Rows from block 5 of a small image classifier, named by matrix and row number. Rows with one number belong to one neuron. Each number is 128 + 32 x the weight over its row's rms, rounded and kept within 0 to 255. All counts start at 0. Numbers have three digits each.
After each neuron's rows are labels from the 100 images, of 14848, where the neuron reaches its largest size: "top examples" is what is common among them; "colour at peak" is the nearest of a few named colours to the mean colour under the peak. Only what is clearly more common there than usual is listed. The data: telescope images of galaxies (Galaxy Zoo DECaLS). In brackets: how many of the 100.
# gate: MLP gate (model.blocks.5.mlp.gate.weight, 256x96), inputs 0-95
# fc1: MLP up (model.blocks.5.mlp.fc1.weight, 256x96), inputs 0-95
# fc2: MLP down (model.blocks.5.mlp.fc2.weight, 96x256, transposed), outputs 0-95

gate.124:128144125119136159131121115156087089123099130144132130152160221167156108154116092169208147133198135148139126159110124093137111143160138108090107129155145102131121152123176130102128100153099090132152177157122108044185152149142098072212114117164104109113152171106100136150136101124163211065
fc1.124:145075141110165083153131146162137180134127111129103134179065188144107092089157127143106150130136112168145079170100145159132102125052109108165157111115150055084112175119134149107083120109125108147098171103080093135117136033084132102110134143188129126124118169113145101135127079201136164085
fc2.124:145086144153150087113123163175143165138133115103104128100096108130106156199151148184134145118171137113148135127152123130153096122119112146125111100080090152125133069161136194081121127147094150077149162107152107199049054168138171141106125186166162077151138153112124085125047128090165157143
top examples: edge-on disk: no (54); spiral arms: yes (48)
colour at peak: brown (55)

gate.135:198169101136112111055124088069133118127137142129111139188124210093092074151088065162148105149150127101131101147140090135127099125123134139157181079159099050100144131123124106176113119166120140153145136159135122154159164102172078153190161106155127128122105125089157127184130101089120149062
fc1.135:110164158110141147177132135175132099124149104142192137189108140130130123149099143112113163131116112174084124186176125139137075132106095132113169150146085120127165119115162085133160123092114140132167114137062113114077095140180074133177173101118111088145119134184199177177139027149116079131
fc2.135:106072098092078083076197131167115143120110109076093126149152142132122161132148133148123096119116182123151144116202126108115106138115080140115156118079203149151146155114189162153134160097165176133128122094149122117107148097150123110131134159062082125160135076155105069201065126126146070113
top examples: shape: featured or disk (68); edge-on disk: no (67); spiral arms: yes (60)
colour at peak: grey (43)

gate.163:097115116127146180095138104086093101075133096128152131159126130142132135169116051140181083145155081154121204113170153162145105129173143092121149131117121132097149120100156112120075137139134198117110134145222128174127102175121142113158174134138141126101176129165159204120128113079145210092
fc1.163:134074145074079115116149123091063081159145119077152094157147141138062094196109131141110119135089094057131133072130156171098131088112085189102171127108091146123138135060103092116122108115134136137087110080080089162145105096152174142125106158137139119104180088179133106166160126153160134152
fc2.163:155107156112126105141110135114147181187050124071083122181090140097138161118161123127150135106094123096209101109109147191140124134090114118091137126126182168131112130136105116093219136109105142162122162104174115111127083104100166119091139120108083148150146145172146124205046160114159137153
top examples: shape: featured or disk (70); edge-on disk: no (57); spiral arms: yes (45)
colour at peak: brown (48)

gate.81:171088137119109178115111140094144150072120185166092134122118137076104141112113143142107132100172129206144159146078097152150062072113175118131165173103114089097146138137094078161114155175094155168121159145158104171136152090077089155144166134198137152110148145090104135107128176175191147151
fc1.81:116120089166116146185121152092088142153131115107093107126073112056077161150122124138141159116176100104135191118125144133112173135164088153121079156148177057096161122123137154086047162153122077128124098130141100113102166120197166061129158150107122111188157133097093172167141094124140132091
fc2.81:125103152145139135073078197147116171138090142118122089081177147169101109162123087133177073144057160153076112096104094106163157136150209124110149110072138083091106115107127098144104138147084119097113120110117125164108078109157220104136117178107133080143161114144149097170126112104128152165
top examples: roundness: cigar-shaped (31)
colour at peak: grey (33); brown (30)

gate.120:152183094120101074125101155108157093108136169169176141170140176132158135150096172163189152130147142203106123110131167157083144135141125112102126091033118128182188100147164102085170077151103101104138133179087145138184181131126151093159158142150173156141120149133162119134079141124118096143
fc1.120:154085174135146078073214096082141117086116161083129140117152134073209087127116141166119145087075151164147128154112105131150105186114141144103155118146136098124119052103082115053141102180101105129131159100109126171107092120122127130118135115125152129154141109176082086154123123107154210134
fc2.120:142142142131113081121099152047122114159109106147115113195105137198100073162092185124177161146092127166121090126129173114126093115111086087133116171091129070087108196147148156129095159101141128094133094088128148131165122074139118184124114166079136095110112127142060137117117077068125174130
top examples: roundness: round (49)
colour at peak: brown (34)

gate.159:089209068219196156131154117104127080200140135138113121183112168136183138161102091158128100129158133142132158060100146146092137088109121147137125152139153123149087060094119132080087139092114149105128158111168122071149083163119178135162134139149151140156143091176135102109122104116144165123
fc1.159:124077137130152101152168130130062096172155136119095112107148095135148099143114160105173166172132141111087133149141140164124142109109101170163135133091090163113125183147159113073145149117109142139138176119123138119061161136241175126163145143140152136142098121067103153144148079154117026185
fc2.159:100135107141135099121151074125097106149099108128163111146140175164154143062148121110114130097178120110173169132115167083091140174200079187172119150164112065120121174128046167163157085098085145119053121135147132088116086091085114133117107080112104104135099091088147157111123118132125186132
top examples: roundness: in between (61)
colour at peak: brown (48)

gate.9:168183136134147175107169119114069150140118124123131117144140140106203163155108168130218147184117155108122128119170117128171118125170137116175131111081073086133101175118144126109084140065101128138143086138129120140169106148165076168135156132126122107192132093037094100140159072161153101098
fc1.9:105129071161098132137138116096166103092098124138104084101104088079165171091194151137237149116143122168125134068127159114126154149081101121145118142212125145110117160130159141162138124098126193151152166117148162110109145179158193119190104155090122133086110087162124087135133159143139143165
fc2.9:158148100107152102072130134128133186143091178170116156177125175118137153140195122088124097115086081142138113122121174096132109144206071147143135067181093084104151135121143109128195079108120128078105151073173150118162137105095126149131111117169117116138140122143147106123083108208102177075
top examples: shape: featured or disk (75); edge-on disk: no (73); spiral arms: yes (62)
colour at peak: grey (38)

gate.160:191153139085061144025110121093124106113205150148177135150149089116107121120093157160175129120174122196117102141157154165153086104117098134148100140126120091118121092145194099135113132137102165099146173134111127162154105157111105166102065114157139179120097139194166138082093133124096136156
fc1.160:127137070115160184096166137096154185135073108116176148145103138135131132113141171117137135096127099114118149128095148136150062138157152129079123168154136065069074153043154082077155147139108158117117136087129059131133172141141135094108178117122139118128165185109145210177156128089112108099
fc2.160:161108178090152151136174098090126137169185166125157101094137129138099153158122091137096111118111073181081089082130084099128147173205134074156147090143149156220126124113118089163112124139117139116072132113146158073114129131154077119109166096139110080109088106104127138157144169194156117175
top examples: spiral winding: tight (25)
colour at peak: brown (31)

gate.57:120091138177035120066123135177103054085129114156092091092101133122151118139129135115088100092160074123096149112135092097164151072142114080029130131142102174151127155079122149117072116104115132108166132110111115128167144110147074102167129171160091122177152164118109118105132087101146162102
fc1.57:058176197069177137178121126161114129159131081132095119105128101133119113161139130144149112156100111091126139116102116134080126167140130092165120076064074083097128107137087132123182138181101133110153160103106144126187166171180074135136139099131073185125134103102145149149168210148154141106
fc2.57:110109133104140155111178060082180127140185073120144114120102155097112200118120114139129135128065124116112153167152128139103139186137172116090072133111100114123133144183069099156123143157171092166104126098141076084089135139097151153096138175132152123078149104183091097158148194154133194163
top examples: edge-on disk: no (53); spiral arms: yes (45)
colour at peak: grey (38)

gate.121:155127119186104141158153099116116123134100153127139214116127093123159177131178076141152121168173112102123143127198203117166067097171153127192173125042107191169132192106102136113090116125119110108135124149127117162127161147122108150176163163139106170113151154155129111145099110159073125113
fc1.121:167153088159118091138164121122120151111159081079164165159113140181144132087141127082088099180051133066144100126117131101131093184149098149068095140056112126116125095145143129121181117109143123093050132159202154166163113108119192117157131161142084123104124101113134118191122093139146157111
fc2.121:098127103122146141047112163168176167165036131137128144167152157072099147089133093191146152156156199149118093114151132201165164098113141134128118153093155125148098084136160152132094125174119154121142119123131063144153133133188126136156085128155102079133161128156110185133098129065120129091
top examples: shape: featured or disk (64); edge-on disk: no (51); spiral arms: yes (45)
colour at peak: brown (42)

gate.56:117128145141173089203116103132152177114106147130098138131146058085101064194149106168119164146093130121108118139106104103127126075130089099142061142083126113126147075167121138154120173162169149162122058108137149097176166201087146153110160144124117112183113145109140099144125101079121153198
fc1.56:123164108123125115101070117167147139108113127131186121114120053096122136135175083127113087169172105182138148107123082127092130117169151151155149114150102129072145078173117160104150082102209140035160117095129128129098096135056143115115085152094140118137076117091190096111126078096121144101
fc2.56:097157132109128130136116123116161188071140080132122086174134099161205125161119113162122097107120101160137119125080005169155127109143120096130126173068106126138124083169104158112088163124136152117126133139090107180081073168117160097168167097073104193138125112091124138146133169154130134146
top examples: roundness: cigar-shaped (25)
colour at peak: brown (30)