Rows from block 5 of a small image classifier, named by matrix and row number. Rows with one number belong to one neuron. Each number is 50 + 10 x the weight over its row's rms, rounded and kept within 0 to 99. All counts start at 0. After the name is the row's rms in percent of the matrix's.
After each neuron's rows are labels from the 100 images, of 14848, where the neuron reaches its largest size: "strongest on" is what is common among them. Only what is clearly more common there than usual is listed. The data: telescope images of galaxies (Galaxy Zoo DECaLS).
# gate: MLP gate (model.blocks.5.mlp.gate.weight, 256x96), inputs 0-95
# fc1: MLP up (model.blocks.5.mlp.fc1.weight, 256x96), inputs 0-95
# fc2: MLP down (model.blocks.5.mlp.fc2.weight, 96x256, transposed), outputs 0-95

gate.245 106:51 30 51 48 61 45 47 65 40 63 47 42 41 69 59 50 37 56 47 50 74 67 52 50 37 49 67 48 41 29 49 63 67 50 46 53 55 47 35 47 47 50 41 50 46 62 56 60 48 69 58 47 55 63 52 33 38 62 56 27 45 53 40 32 44 56 57 54 47 59 31 50 40 49 48 53 34 46 39 65 46 58 59 39 38 54 62 54 42 36 58 55 40 49 47 54
fc1.245 093:45 47 42 59 51 41 61 53 45 50 63 62 50 33 53 51 45 29 66 59 50 60 53 63 61 58 42 46 51 56 43 53 48 46 55 58 35 41 85 30 54 29 66 49 48 38 50 42 36 57 45 46 63 50 41 57 55 47 50 61 35 67 51 67 68 55 58 56 45 65 53 34 42 49 50 36 35 45 46 52 55 38 49 47 54 47 49 69 38 44 37 60 44 47 52 40
fc2.245 100:46 50 61 57 51 54 38 41 40 45 48 53 52 48 45 52 73 58 44 56 60 35 54 59 31 57 62 46 46 52 46 49 44 67 32 37 57 48 51 65 52 53 50 51 62 43 55 49 37 40 48 72 56 41 47 36 55 33 60 75 46 64 34 44 43 52 51 30 65 42 57 56 52 47 43 63 50 66 61 62 36 51 39 66 49 54 64 54 51 49 45 67 30 40 46 60
strongest on: roundness: round

gate.12 104:49 57 74 44 38 51 52 49 54 31 58 35 58 50 51 54 65 57 54 50 60 34 53 52 58 58 58 46 51 56 56 59 24 36 56 46 43 46 45 69 43 43 45 63 54 51 59 65 53 47 58 57 65 48 35 27 57 60 50 48 35 56 56 61 36 31 48 67 49 46 60 49 39 50 54 64 34 52 37 41 53 47 32 58 47 58 59 60 60 64 44 49 45 63 44 67
fc1.12 095:51 58 58 63 51 52 39 39 30 57 60 39 37 23 50 64 56 53 38 52 48 34 36 55 32 52 50 57 56 44 53 51 38 46 47 69 56 62 51 41 32 30 36 64 55 38 51 48 58 63 36 54 56 36 51 47 51 46 48 44 41 64 65 62 61 49 55 52 57 67 47 46 65 62 51 36 58 52 59 48 60 45 48 50 38 63 64 55 48 47 56 40 46 47 71 39
fc2.12 097:59 52 33 42 56 56 35 48 60 47 47 62 61 43 34 57 40 57 59 49 51 36 56 55 32 59 45 60 78 49 53 45 39 57 40 54 41 52 49 58 56 53 48 81 57 46 39 71 58 69 39 46 45 51 56 42 43 40 44 56 39 51 61 39 55 49 54 41 62 42 56 49 37 44 71 55 47 54 38 53 46 68 51 59 64 58 56 57 54 43 29 37 41 37 55 50
strongest on: spiral arms: yes

gate.42 095:44 47 52 57 33 59 45 58 41 53 51 60 69 38 56 42 39 57 44 66 25 46 57 53 51 40 74 44 53 43 51 43 69 45 42 57 45 45 54 60 39 23 60 54 47 30 53 44 42 43 54 42 42 63 55 50 40 49 52 58 67 55 59 50 57 36 47 50 46 45 45 60 52 61 38 60 46 31 48 39 55 45 62 54 35 60 75 57 66 35 41 45 48 48 42 47
fc1.42 099:48 51 65 60 57 61 42 55 53 52 39 64 41 55 49 50 50 67 57 55 37 46 58 50 56 51 57 38 72 37 43 54 39 47 38 62 47 61 62 39 52 41 45 42 50 40 69 48 58 49 32 44 51 49 60 45 63 71 45 53 40 59 71 51 41 42 47 58 57 56 47 48 38 44 57 42 36 55 48 68 26 65 49 57 69 54 68 64 44 47 53 43 55 28 34 52
fc2.42 095:79 61 39 58 38 66 63 52 56 40 63 40 31 57 60 54 48 44 28 41 40 47 59 42 57 49 55 52 62 44 56 46 55 54 45 42 42 43 54 37 63 53 48 58 51 49 52 62 44 45 50 50 35 52 53 41 44 38 70 54 38 54 50 36 45 42 57 56 57 45 34 66 49 71 60 50 45 49 39 66 56 54 48 42 62 61 47 55 43 50 62 70 52 33 77 44
strongest on: spiral arms: yes

gate.44 102:40 44 65 57 55 55 34 51 47 29 60 49 43 72 40 62 57 57 63 44 56 59 61 55 56 64 43 72 60 56 55 50 44 76 68 53 41 58 57 69 52 52 48 54 57 54 48 65 53 37 50 63 50 43 72 43 56 50 50 42 49 51 57 54 43 54 34 57 53 47 40 37 42 42 58 47 50 35 39 44 50 43 68 47 52 57 61 66 34 56 65 44 41 33 52 63
fc1.44 106:60 39 44 36 42 51 52 54 40 52 55 52 67 68 33 56 39 49 54 56 63 42 68 39 50 41 41 45 48 29 42 62 40 44 28 56 43 69 68 42 55 50 32 52 56 27 48 49 45 62 41 35 48 56 47 53 56 58 47 57 47 42 42 47 48 38 52 61 45 55 42 43 62 64 39 64 70 48 34 59 45 41 40 58 41 42 43 64 56 48 48 37 58 38 48 58
fc2.44 106:49 62 58 63 40 49 41 60 52 51 51 55 65 60 38 41 35 59 43 47 45 45 71 34 48 55 52 49 53 55 51 49 60 46 62 62 57 39 71 53 64 56 51 47 45 45 50 65 72 54 64 50 60 47 29 67 35 42 64 42 57 50 43 54 32 52 38 50 56 61 42 36 32 54 54 53 51 38 55 46 64 38 45 39 73 47 54 39 55 73 54 56 51 55 35 49
strongest on: roundness: round

gate.35 086:41 27 41 44 47 54 44 42 34 33 62 49 41 44 50 62 49 48 33 69 50 63 26 28 55 58 39 51 62 54 38 46 60 66 30 57 47 54 47 64 54 47 69 60 53 40 54 47 61 37 58 36 63 38 47 36 49 55 53 67 59 41 49 52 66 53 48 64 41 45 49 43 48 41 53 56 43 46 46 54 45 60 52 41 47 46 56 59 38 51 39 51 50 54 44 74
fc1.35 085:57 46 44 49 52 55 61 38 48 52 52 44 57 68 45 69 47 39 54 52 40 45 52 58 41 44 49 43 43 30 52 33 52 46 49 68 39 54 76 49 43 31 43 39 66 51 51 53 37 56 54 54 40 31 46 53 53 38 57 36 58 47 53 52 46 38 40 40 50 34 53 46 49 27 45 61 37 59 61 60 42 41 52 61 43 30 52 72 54 45 52 22 56 39 50 49
fc2.35 099:61 41 41 57 46 53 40 48 53 56 56 45 57 38 64 34 53 61 34 60 49 57 42 37 31 49 57 51 28 48 60 66 49 45 48 61 39 38 48 40 47 45 51 57 48 42 28 47 62 45 40 38 40 64 44 49 50 57 72 45 46 59 32 55 48 50 47 49 70 55 55 46 44 48 29 58 57 48 38 39 65 44 55 49 51 45 68 50 45 50 61 71 67 60 32 61
strongest on: roundness: round

gate.231 099:49 43 59 57 65 54 47 37 38 72 60 51 73 28 40 57 50 45 50 65 56 48 52 42 61 53 62 58 70 57 45 59 32 50 52 69 52 53 62 49 39 46 53 50 45 37 54 46 37 51 58 62 51 55 57 36 58 49 49 42 37 56 55 39 34 32 58 51 29 42 34 62 61 59 53 58 42 50 51 52 45 59 70 63 39 53 53 46 49 48 43 50 72 44 38 53
fc1.231 094:41 52 40 52 40 60 36 43 54 55 64 73 45 46 34 64 47 54 50 42 56 37 50 59 53 57 39 45 61 30 62 55 54 59 58 58 38 47 33 47 43 66 57 47 46 61 52 50 51 58 52 51 52 62 33 50 48 47 48 62 37 47 79 54 48 59 29 45 66 50 44 44 45 42 30 35 61 34 44 38 52 46 50 65 59 52 53 37 45 48 66 48 56 49 68 68
fc2.231 101:57 47 52 61 33 50 51 39 27 33 58 64 62 63 39 67 37 54 49 47 58 52 48 50 57 43 67 43 67 56 50 57 59 48 48 46 55 60 34 56 58 66 63 49 62 49 57 49 43 58 61 61 54 37 50 41 19 48 60 48 55 66 48 46 39 49 49 47 73 43 54 47 59 48 52 49 56 54 44 58 42 45 50 34 41 63 54 48 66 67 37 65 35 52 62 56
strongest on: spiral arms: yes

gate.170 109:65 50 49 49 42 43 53 53 35 59 53 43 48 73 52 46 41 41 68 53 66 42 48 47 66 45 61 48 69 51 57 52 33 70 46 54 34 55 66 36 36 46 34 54 54 53 64 32 26 31 43 61 49 54 60 59 64 51 61 44 34 34 43 41 59 57 57 60 41 57 58 60 62 54 60 55 47 40 54 51 53 46 49 46 43 43 68 41 45 52 55 56 35 46 47 44
fc1.170 097:47 42 39 43 41 37 49 45 65 32 51 75 59 51 40 54 56 53 51 39 30 65 39 49 44 50 51 55 40 56 49 59 47 62 37 52 59 69 42 49 63 44 68 52 37 54 43 62 48 26 43 36 49 56 32 61 43 38 44 40 41 57 45 54 50 45 45 50 50 40 57 43 47 32 48 49 50 48 51 56 41 31 50 43 55 51 61 69 45 20 49 40 61 57 58 41
fc2.170 107:61 38 44 39 48 52 34 44 72 32 52 48 44 53 59 51 47 57 56 47 46 48 47 23 72 51 45 58 62 44 55 51 47 45 42 54 51 59 52 58 41 48 58 36 59 53 57 57 49 49 44 38 52 49 37 50 73 39 46 43 50 54 36 43 53 47 62 45 37 27 55 62 59 36 29 43 67 32 52 56 34 49 54 45 59 42 45 46 42 54 23 52 36 62 40 42
strongest on: roundness: round

gate.164 106:53 50 45 52 66 53 71 45 49 58 50 33 59 35 54 50 44 52 55 40 57 52 42 59 65 59 58 57 38 52 60 47 49 60 59 56 61 49 33 48 48 51 42 40 51 55 47 47 61 60 52 62 59 49 58 41 37 39 74 53 40 60 30 48 50 32 59 49 65 49 49 57 57 33 67 31 47 39 69 61 57 63 73 40 43 59 55 47 49 58 61 52 57 74 45 59
fc1.164 109:61 38 53 53 64 43 42 49 46 47 71 39 43 48 67 51 34 63 29 55 66 47 48 44 45 52 43 35 71 40 40 59 44 45 38 45 50 51 54 39 27 42 61 43 73 63 57 53 42 57 41 46 62 51 59 54 56 54 45 49 74 48 59 55 38 40 43 48 54 32 52 49 60 51 48 43 36 52 46 45 40 55 33 49 39 47 51 41 60 45 43 65 73 56 47 56
fc2.164 094:37 58 67 52 76 57 56 54 59 42 46 38 32 51 47 66 42 59 58 42 47 56 62 52 50 41 46 55 36 44 46 29 47 34 52 57 64 53 46 63 78 38 45 63 54 47 45 50 48 40 40 54 39 61 34 53 37 41 65 52 52 22 54 62 41 66 47 47 41 50 57 45 50 43 63 61 55 47 50 42 38 57 73 56 56 46 49 42 47 47 46 60 43 57 41 44
strongest on: edge-on disk: no; spiral arms: yes

gate.114 099:70 47 43 59 43 28 65 40 39 55 47 37 47 40 49 51 60 25 50 57 50 43 48 54 55 53 60 69 68 51 47 53 45 36 49 62 59 41 41 54 46 37 43 66 60 57 44 54 54 35 47 39 47 37 48 57 61 45 62 24 35 73 39 47 37 46 67 39 56 50 48 45 62 43 42 40 45 50 39 44 40 47 47 62 49 47 37 62 38 53 48 53 54 63 59 39
fc1.114 095:41 44 64 57 50 56 56 40 33 49 47 30 55 49 41 49 60 30 57 59 66 56 34 59 50 44 53 37 65 66 60 62 49 60 41 60 68 54 44 47 60 46 52 43 55 37 33 43 49 53 36 40 57 64 63 33 58 53 38 54 42 55 41 47 42 37 39 58 62 66 55 35 44 20 47 45 46 43 44 55 58 44 47 44 52 49 57 56 45 50 48 47 55 59 24 61
fc2.114 101:39 48 42 31 58 30 52 35 76 52 53 36 45 59 62 56 49 45 53 52 45 60 56 56 54 54 41 38 65 48 68 44 42 50 51 54 46 55 62 58 61 67 52 61 50 48 49 37 31 43 47 54 60 44 57 33 52 64 47 71 58 66 38 56 40 47 56 56 54 47 53 45 36 61 65 53 36 56 59 50 56 58 53 42 64 26 30 53 49 48 46 55 45 38 31 44
strongest on: spiral arms: yes

gate.134 098:41 58 64 51 57 45 48 33 46 34 49 50 56 56 36 57 54 42 58 32 44 64 55 46 46 56 46 46 59 50 61 46 45 51 43 35 60 46 40 52 68 58 44 46 49 71 53 34 56 57 40 70 60 61 44 63 65 51 46 39 33 54 55 66 61 60 60 53 44 44 65 51 48 58 50 65 56 42 49 60 51 45 49 32 36 57 77 28 51 48 44 52 39 54 73 52
fc1.134 096:49 47 35 58 59 36 30 42 44 45 45 32 41 45 42 44 47 43 49 47 75 44 48 62 50 38 48 38 36 35 53 37 50 64 56 69 47 56 40 54 51 54 53 50 40 53 50 47 53 31 46 60 53 32 59 53 62 60 29 75 73 47 50 56 43 38 57 56 48 53 47 40 46 43 54 64 50 53 29 44 41 40 47 52 39 33 36 53 42 51 44 66 54 47 51 41
fc2.134 090:50 52 36 45 55 49 48 51 58 36 43 47 50 55 43 51 28 53 52 69 37 65 45 44 52 63 33 62 46 61 60 52 44 40 69 50 59 44 43 45 58 62 52 41 30 38 63 62 55 47 36 62 38 49 40 45 47 45 38 36 59 56 38 56 39 56 32 45 62 51 56 45 60 34 49 39 63 47 49 48 56 65 56 44 57 50 28 50 70 52 47 41 61 73 58 67
strongest on: spiral arms: yes