Weights of a small image classifier.
Model: 32-pixel images, arch convnext, norm rmsnorm, patch size [2, 2], depths [3, 6, 3], widths [48, 96, 192].
Training: 12300 steps, batches of 384, held-out accuracy 86%.
Data: trained on telescope images of galaxies (Galaxy Zoo DECaLS), 44167 training examples, 106.9 epochs.
Rows from block 9 of a small image classifier, named by matrix and row number. Rows with one number belong to one neuron. Each number is 128 + 32 x the weight over its row's rms, rounded and kept within 0 to 255. All counts start at 0. Numbers have three digits each.
After each neuron's rows are labels from the 100 images, of 14848, where the neuron reaches its largest size: "colour at peak" is the nearest of a few named colours to the mean colour under the peak; "top examples" is what is common among them. Only what is clearly more common there than usual is listed. The data: telescope images of galaxies (Galaxy Zoo DECaLS). In brackets: how many of the 100.
# gate: MLP gate (model.blocks.9.mlp.gate.weight, 512x192), inputs 0-191
# fc1: MLP up (model.blocks.9.mlp.fc1.weight, 512x192), inputs 0-191
# fc2: MLP down (model.blocks.9.mlp.fc2.weight, 192x512, transposed), outputs 0-191

gate.340:147139081110114141135141097123101135109146097089127107125112132093149094120148128128122161142157094061140160062146081086143075127121113095165151166196150125158141149115084126068077165130141113165130171114153167104160134093146177109106091113109095076103179171154118118092215126122132168131107153134152079124111152126146135073118162092144154133161133117158124135113136087166140119137095094158055113183144136078133138094137177061090118165134117178104088163155170094211187144100092112195109047161137185130148154133136154149111107148106135117152180132134090150158135092146176235141
fc1.340:116146171103083084053120080106146114197134168130200146101053139200086161120136145123086126123153118128123107142134150139059146092159145173115086106185071195145107109113124205143119116172129062197141151078156123136190174095128128111181095149148129128118132147166095136106097174139205093103139120124119121172091148153114152147101156105181163109094124156179143122132109127119162077171172119113120152138123156099130148170112104130178157130066139120134142113087098152057152172123065124088148127129146180133138142133156125136120128115155157151185122163115093159138175126066165122152
fc2.340:097077166116128146127125152140147139109125111085089071141133158123135165110077148219157112087182089138060160138135148170182145105149143153066130142113102126163107139161115104103094147159174135142155191177167148144100186080183161169118145124102101169145117078208105157100120125110129168153123138155116138155105132065083157129134114117144126098168109082108118104155126084077139078108079159138092070109138160093117189058134102123116150167137151113086154115131111064082052166166133087114092174137137128057115089102141110121120093173104142072094160144145153117163180129103104153127
colour at peak: grey (32)
top examples: shape: featured or disk (78); edge-on disk: no (67); bulge size: moderate (40)

gate.353:126124154093176161106165116190144172143170107192148129068134184125181112066093180073129192146163159124164127129139124101157138152100107172130095156122185131134105157139209125114140092134092169116182128105112174167099149098082100132152092116173156146110142103178131142098141154090141107068082110052081125108116093087132114112116136155136143136137087081089136127078157127130118070115152208088173150204127140171137085094094133105069145129179134140144192137132098117133083098109113088112149149132063090096078136151168147150086105130077117085173139129101132105131112128123158122157
fc1.353:180128154119134087192078119108189112142182109115173111072143157139129169189084093084105138110088082151144139149121081137181104083145149110149128160086119142104104135099127110124127111135212102099159102125119118086138102162150121196164104165179169139087164139172076145146117095138128177187133134118149148157114185155087081089157119148206126134084073136094121139107161134140044181169208128135118170064162137068157158132145124104174121106117101090110124135115157159130139112097112115154113149123095162104149082112146128122123163128107137135103129141130140163101204166151045083136
fc2.353:168104090104120071105151165114112099140170126132132097158100150157156072149138134108053179114096138154143192153156144104096122151168093097128115055077069156139118124188144158129150111110091166099116110130155122113093190149170132152147105150101129190164115137129171133126183128169120154107199133118186093141053094128150150124100086150187126117147115195130108134119100111164120194122145149060123089183108112095113127105108084109119117169157133142176143133145138141127114156118113073155114174146155150128058102102100149135126163109112090143154081034071192121105096195096091129125
colour at peak: grey (31)
top examples: roundness: round (62)

gate.275:164117175175093139181147172137131143103046144112121122108133145084159107115151118139114147129167151102179143134138132094104167110135079112051112159123129132093139084134155130124081102162124163054138160133124132058182103148160145148162129097126117077143096159117074159106155105117064136168150143063084128173161134156138176099171115118146141108150133140176122136139133116107109205150132135114096128154119103087152162108119212094085162160137157140116125105184176114111140132170164139167123179108181115187166081211105177168068141160123139145104087141056074156139179140142094163102
fc1.275:139129104111111226112102138084161144171118140190117110123112070085104102160139087122158137113176118110128123112121116173130136130133162110100098104158199142181131136097112122085172135142101057189144102121109226112084141121135093155124106137046129125171109106146153107089112161186120122151131143190085121168142114168121161133122132131164122076090013165154113125096179174082075182062133123111135099140153121096118091141124150107148088079135075120144182079177138111103161197109159135129143120132113150110135100133090117091138143175131100148064123119119123150152117127129193136123
fc2.275:120100161105133157151185145094138112112143116134190125117093099138101156071141097121164131113121105165104122141108159199133170115082144101140178150110200120136101129163155170076097078121175069097107140102163118145111146132124176148103170129132139124154159112183139151118127113212192137089093147143089169151085160130125076155118093132125161136123142154170144062075156095113120109143180086119109088164162145096131183151161114110206133123098099090089103123121164143055132131136114160163105080202160065122130165120177111060124069126109153203116158140095069131109146182136134110112
colour at peak: brown (58)
top examples: shape: featured or disk (62)

gate.289:148083095128129087144135132170076135119113126128148091179153080093124164108148151130124129172101135127114143078179129167049182096126103144187078141072111098085158135100175066128090107130171118164099099124072086136135126174066095136162172138178106098135098165091142090101125144110158154163109113165074119158189151100126138114093071108149137118119133121179123215157069155099093142157123164154163108170080157127144160075116138094146111186146102156107099136198170121171174159129140140085118119132129163161153112134176126076086094104107129142122103139175163218137156098168114131129
fc1.289:129074150120158166112101150153141130187128109142137123076093078092110119082042088166093110124085119130074097096130104154225085150173151143137127189089145136102166171116050103146158100109151200188166194175104121111136124105129106140121111090093146157110123086168145120120096175114156146115096143119160138136101125115176161169097127143135138087147077178159129086138138168150136102127115176105155164098106189115122110137126159098131120150146117151178114066120081105119164179136138179079080165131099130158065092165127170151172156160092157119096128093127113120130188101147099190103
fc2.289:133116093096126156110116176164128090137100076135123134229136187106153065176112141119102135109127166113149028118146102187136143132184132146084164102091134117106135148111165111090181156077087125117128162122153135067158116136209137077082138137118133162104098160127123183105163140147144126081126103103113125107163116165081115105145122177113079121180124098194096094126137145109116069102113151138118166133161148110167199056140129148120169118158132149106079174143094201091164116119154140113135118101176113088117090103093156111106071134155114189096141210146125153117130082137139139149
colour at peak: brown (51)
top examples: shape: featured or disk (83); edge-on disk: yes (62)

gate.336:119107134120175161112103148152088123106130124162126091130160149116147121140115111126138089099125125108096119069144119099180101110166162124052103094127106068138176049110137141131168128164205145150163117186140176150123084116182160146146140106129163119119129112126116151099131086150122111179104105111081090127136115095137115095087185134166112132137115114135126093113217098128110121121117117075120118151007117141135129166154103104182102193045116124087205169149137109208130147153155169177086049095135118121165101128076120100151156138140138145069129157129162147071151108096162146150
fc1.336:085068098163166103089105127197100118113153133165144165132101177146094151066112092134096114107094158134124131164119166100082123112168134146139125114133186139136128149122131119147121067101050111136136139111149111154157134143136178168188120103150089142127091152095060136107115134080209101140115142187173108119129112097161154130179140102152089086141091076157184156123150149178134139188157196190126154082121151094140070073157191152222132175114132157098116116110108138110181111215089136117096141140126145145111155095119162132141142128142089135137092118162094116115054109171116150148
fc2.336:128095099124146102125161140189097131170126181194111079122106174102148137159146165149090171120132156125092169177145124123118100139109174134185072082123101146174156079075145136130079139083143113181044145140131091101173167155096074106082111110129113055111102080144118162121111135125156116088126108081105096160169132113126157171079105072132165079163151147167132158115137126124172109134103136152125145181112152081158157057169088094126102054145110087163156164153061101121116104144105123156103101100170122118140140124080133172122153074120103175075143094120178154141193149137171115161
colour at peak: brown (49)
top examples: roundness: in between (68)

gate.75:115102178082134054168159133158143076121146087142120150104159182154171116131180095135114132144124137111159133110135197098053163145127170185116128159091119125152115132107074164109095143084101065128128112132088162170133122125167099129111125144115127125120101141130153076088112084155114162119086080130132098098178121112119156140120076102089140151087129066101087111120121114096171101148118045092140113124111120121151185094088143090150134164114087133124094161153143173107151169143126126153140061176157164176202128161132129143134081080144110077147013135124105180149123119155130224143
fc1.75:165090110085112076120123146207133071118142134157144123103167115135083149091180159146184148162138160114124162139084060125071156158167133182091102151146132135152141109117149125140160085114151098126141116130152153174099186132123107150168178168149151108121145137080079173104122133089063147108178122167133129154189125137134131124059126122134159197153131156153121126140140117072117142094119189050108096092206164132118112097149140125132115129090129145200117124128105115086134135115119120074140143146173054135070067129145116042089182106117162190142076180113160117123140165129102152120
fc2.75:135120170093110093120097126142154076119123113167131155149107163160176192160178162168115167109155124092154142146140133104129098091147175111148131159124118122108096119129153169125107086101107143169110139112174128127108077149130106102138136080093115170073131145093079092141108197096184048110121143128122089160075156138166104137164155120140139121102189162085088077125149084144125129185117089182118113139114096162124142123088100157110100097122173058081176033173102176206109093157113201099124074132082113144089071131178176163159165121078140151116145077125123156112114136121145132159
colour at peak: brown (45)
top examples: edge-on disk: no (71); shape: featured or disk (71); spiral arms: yes (50)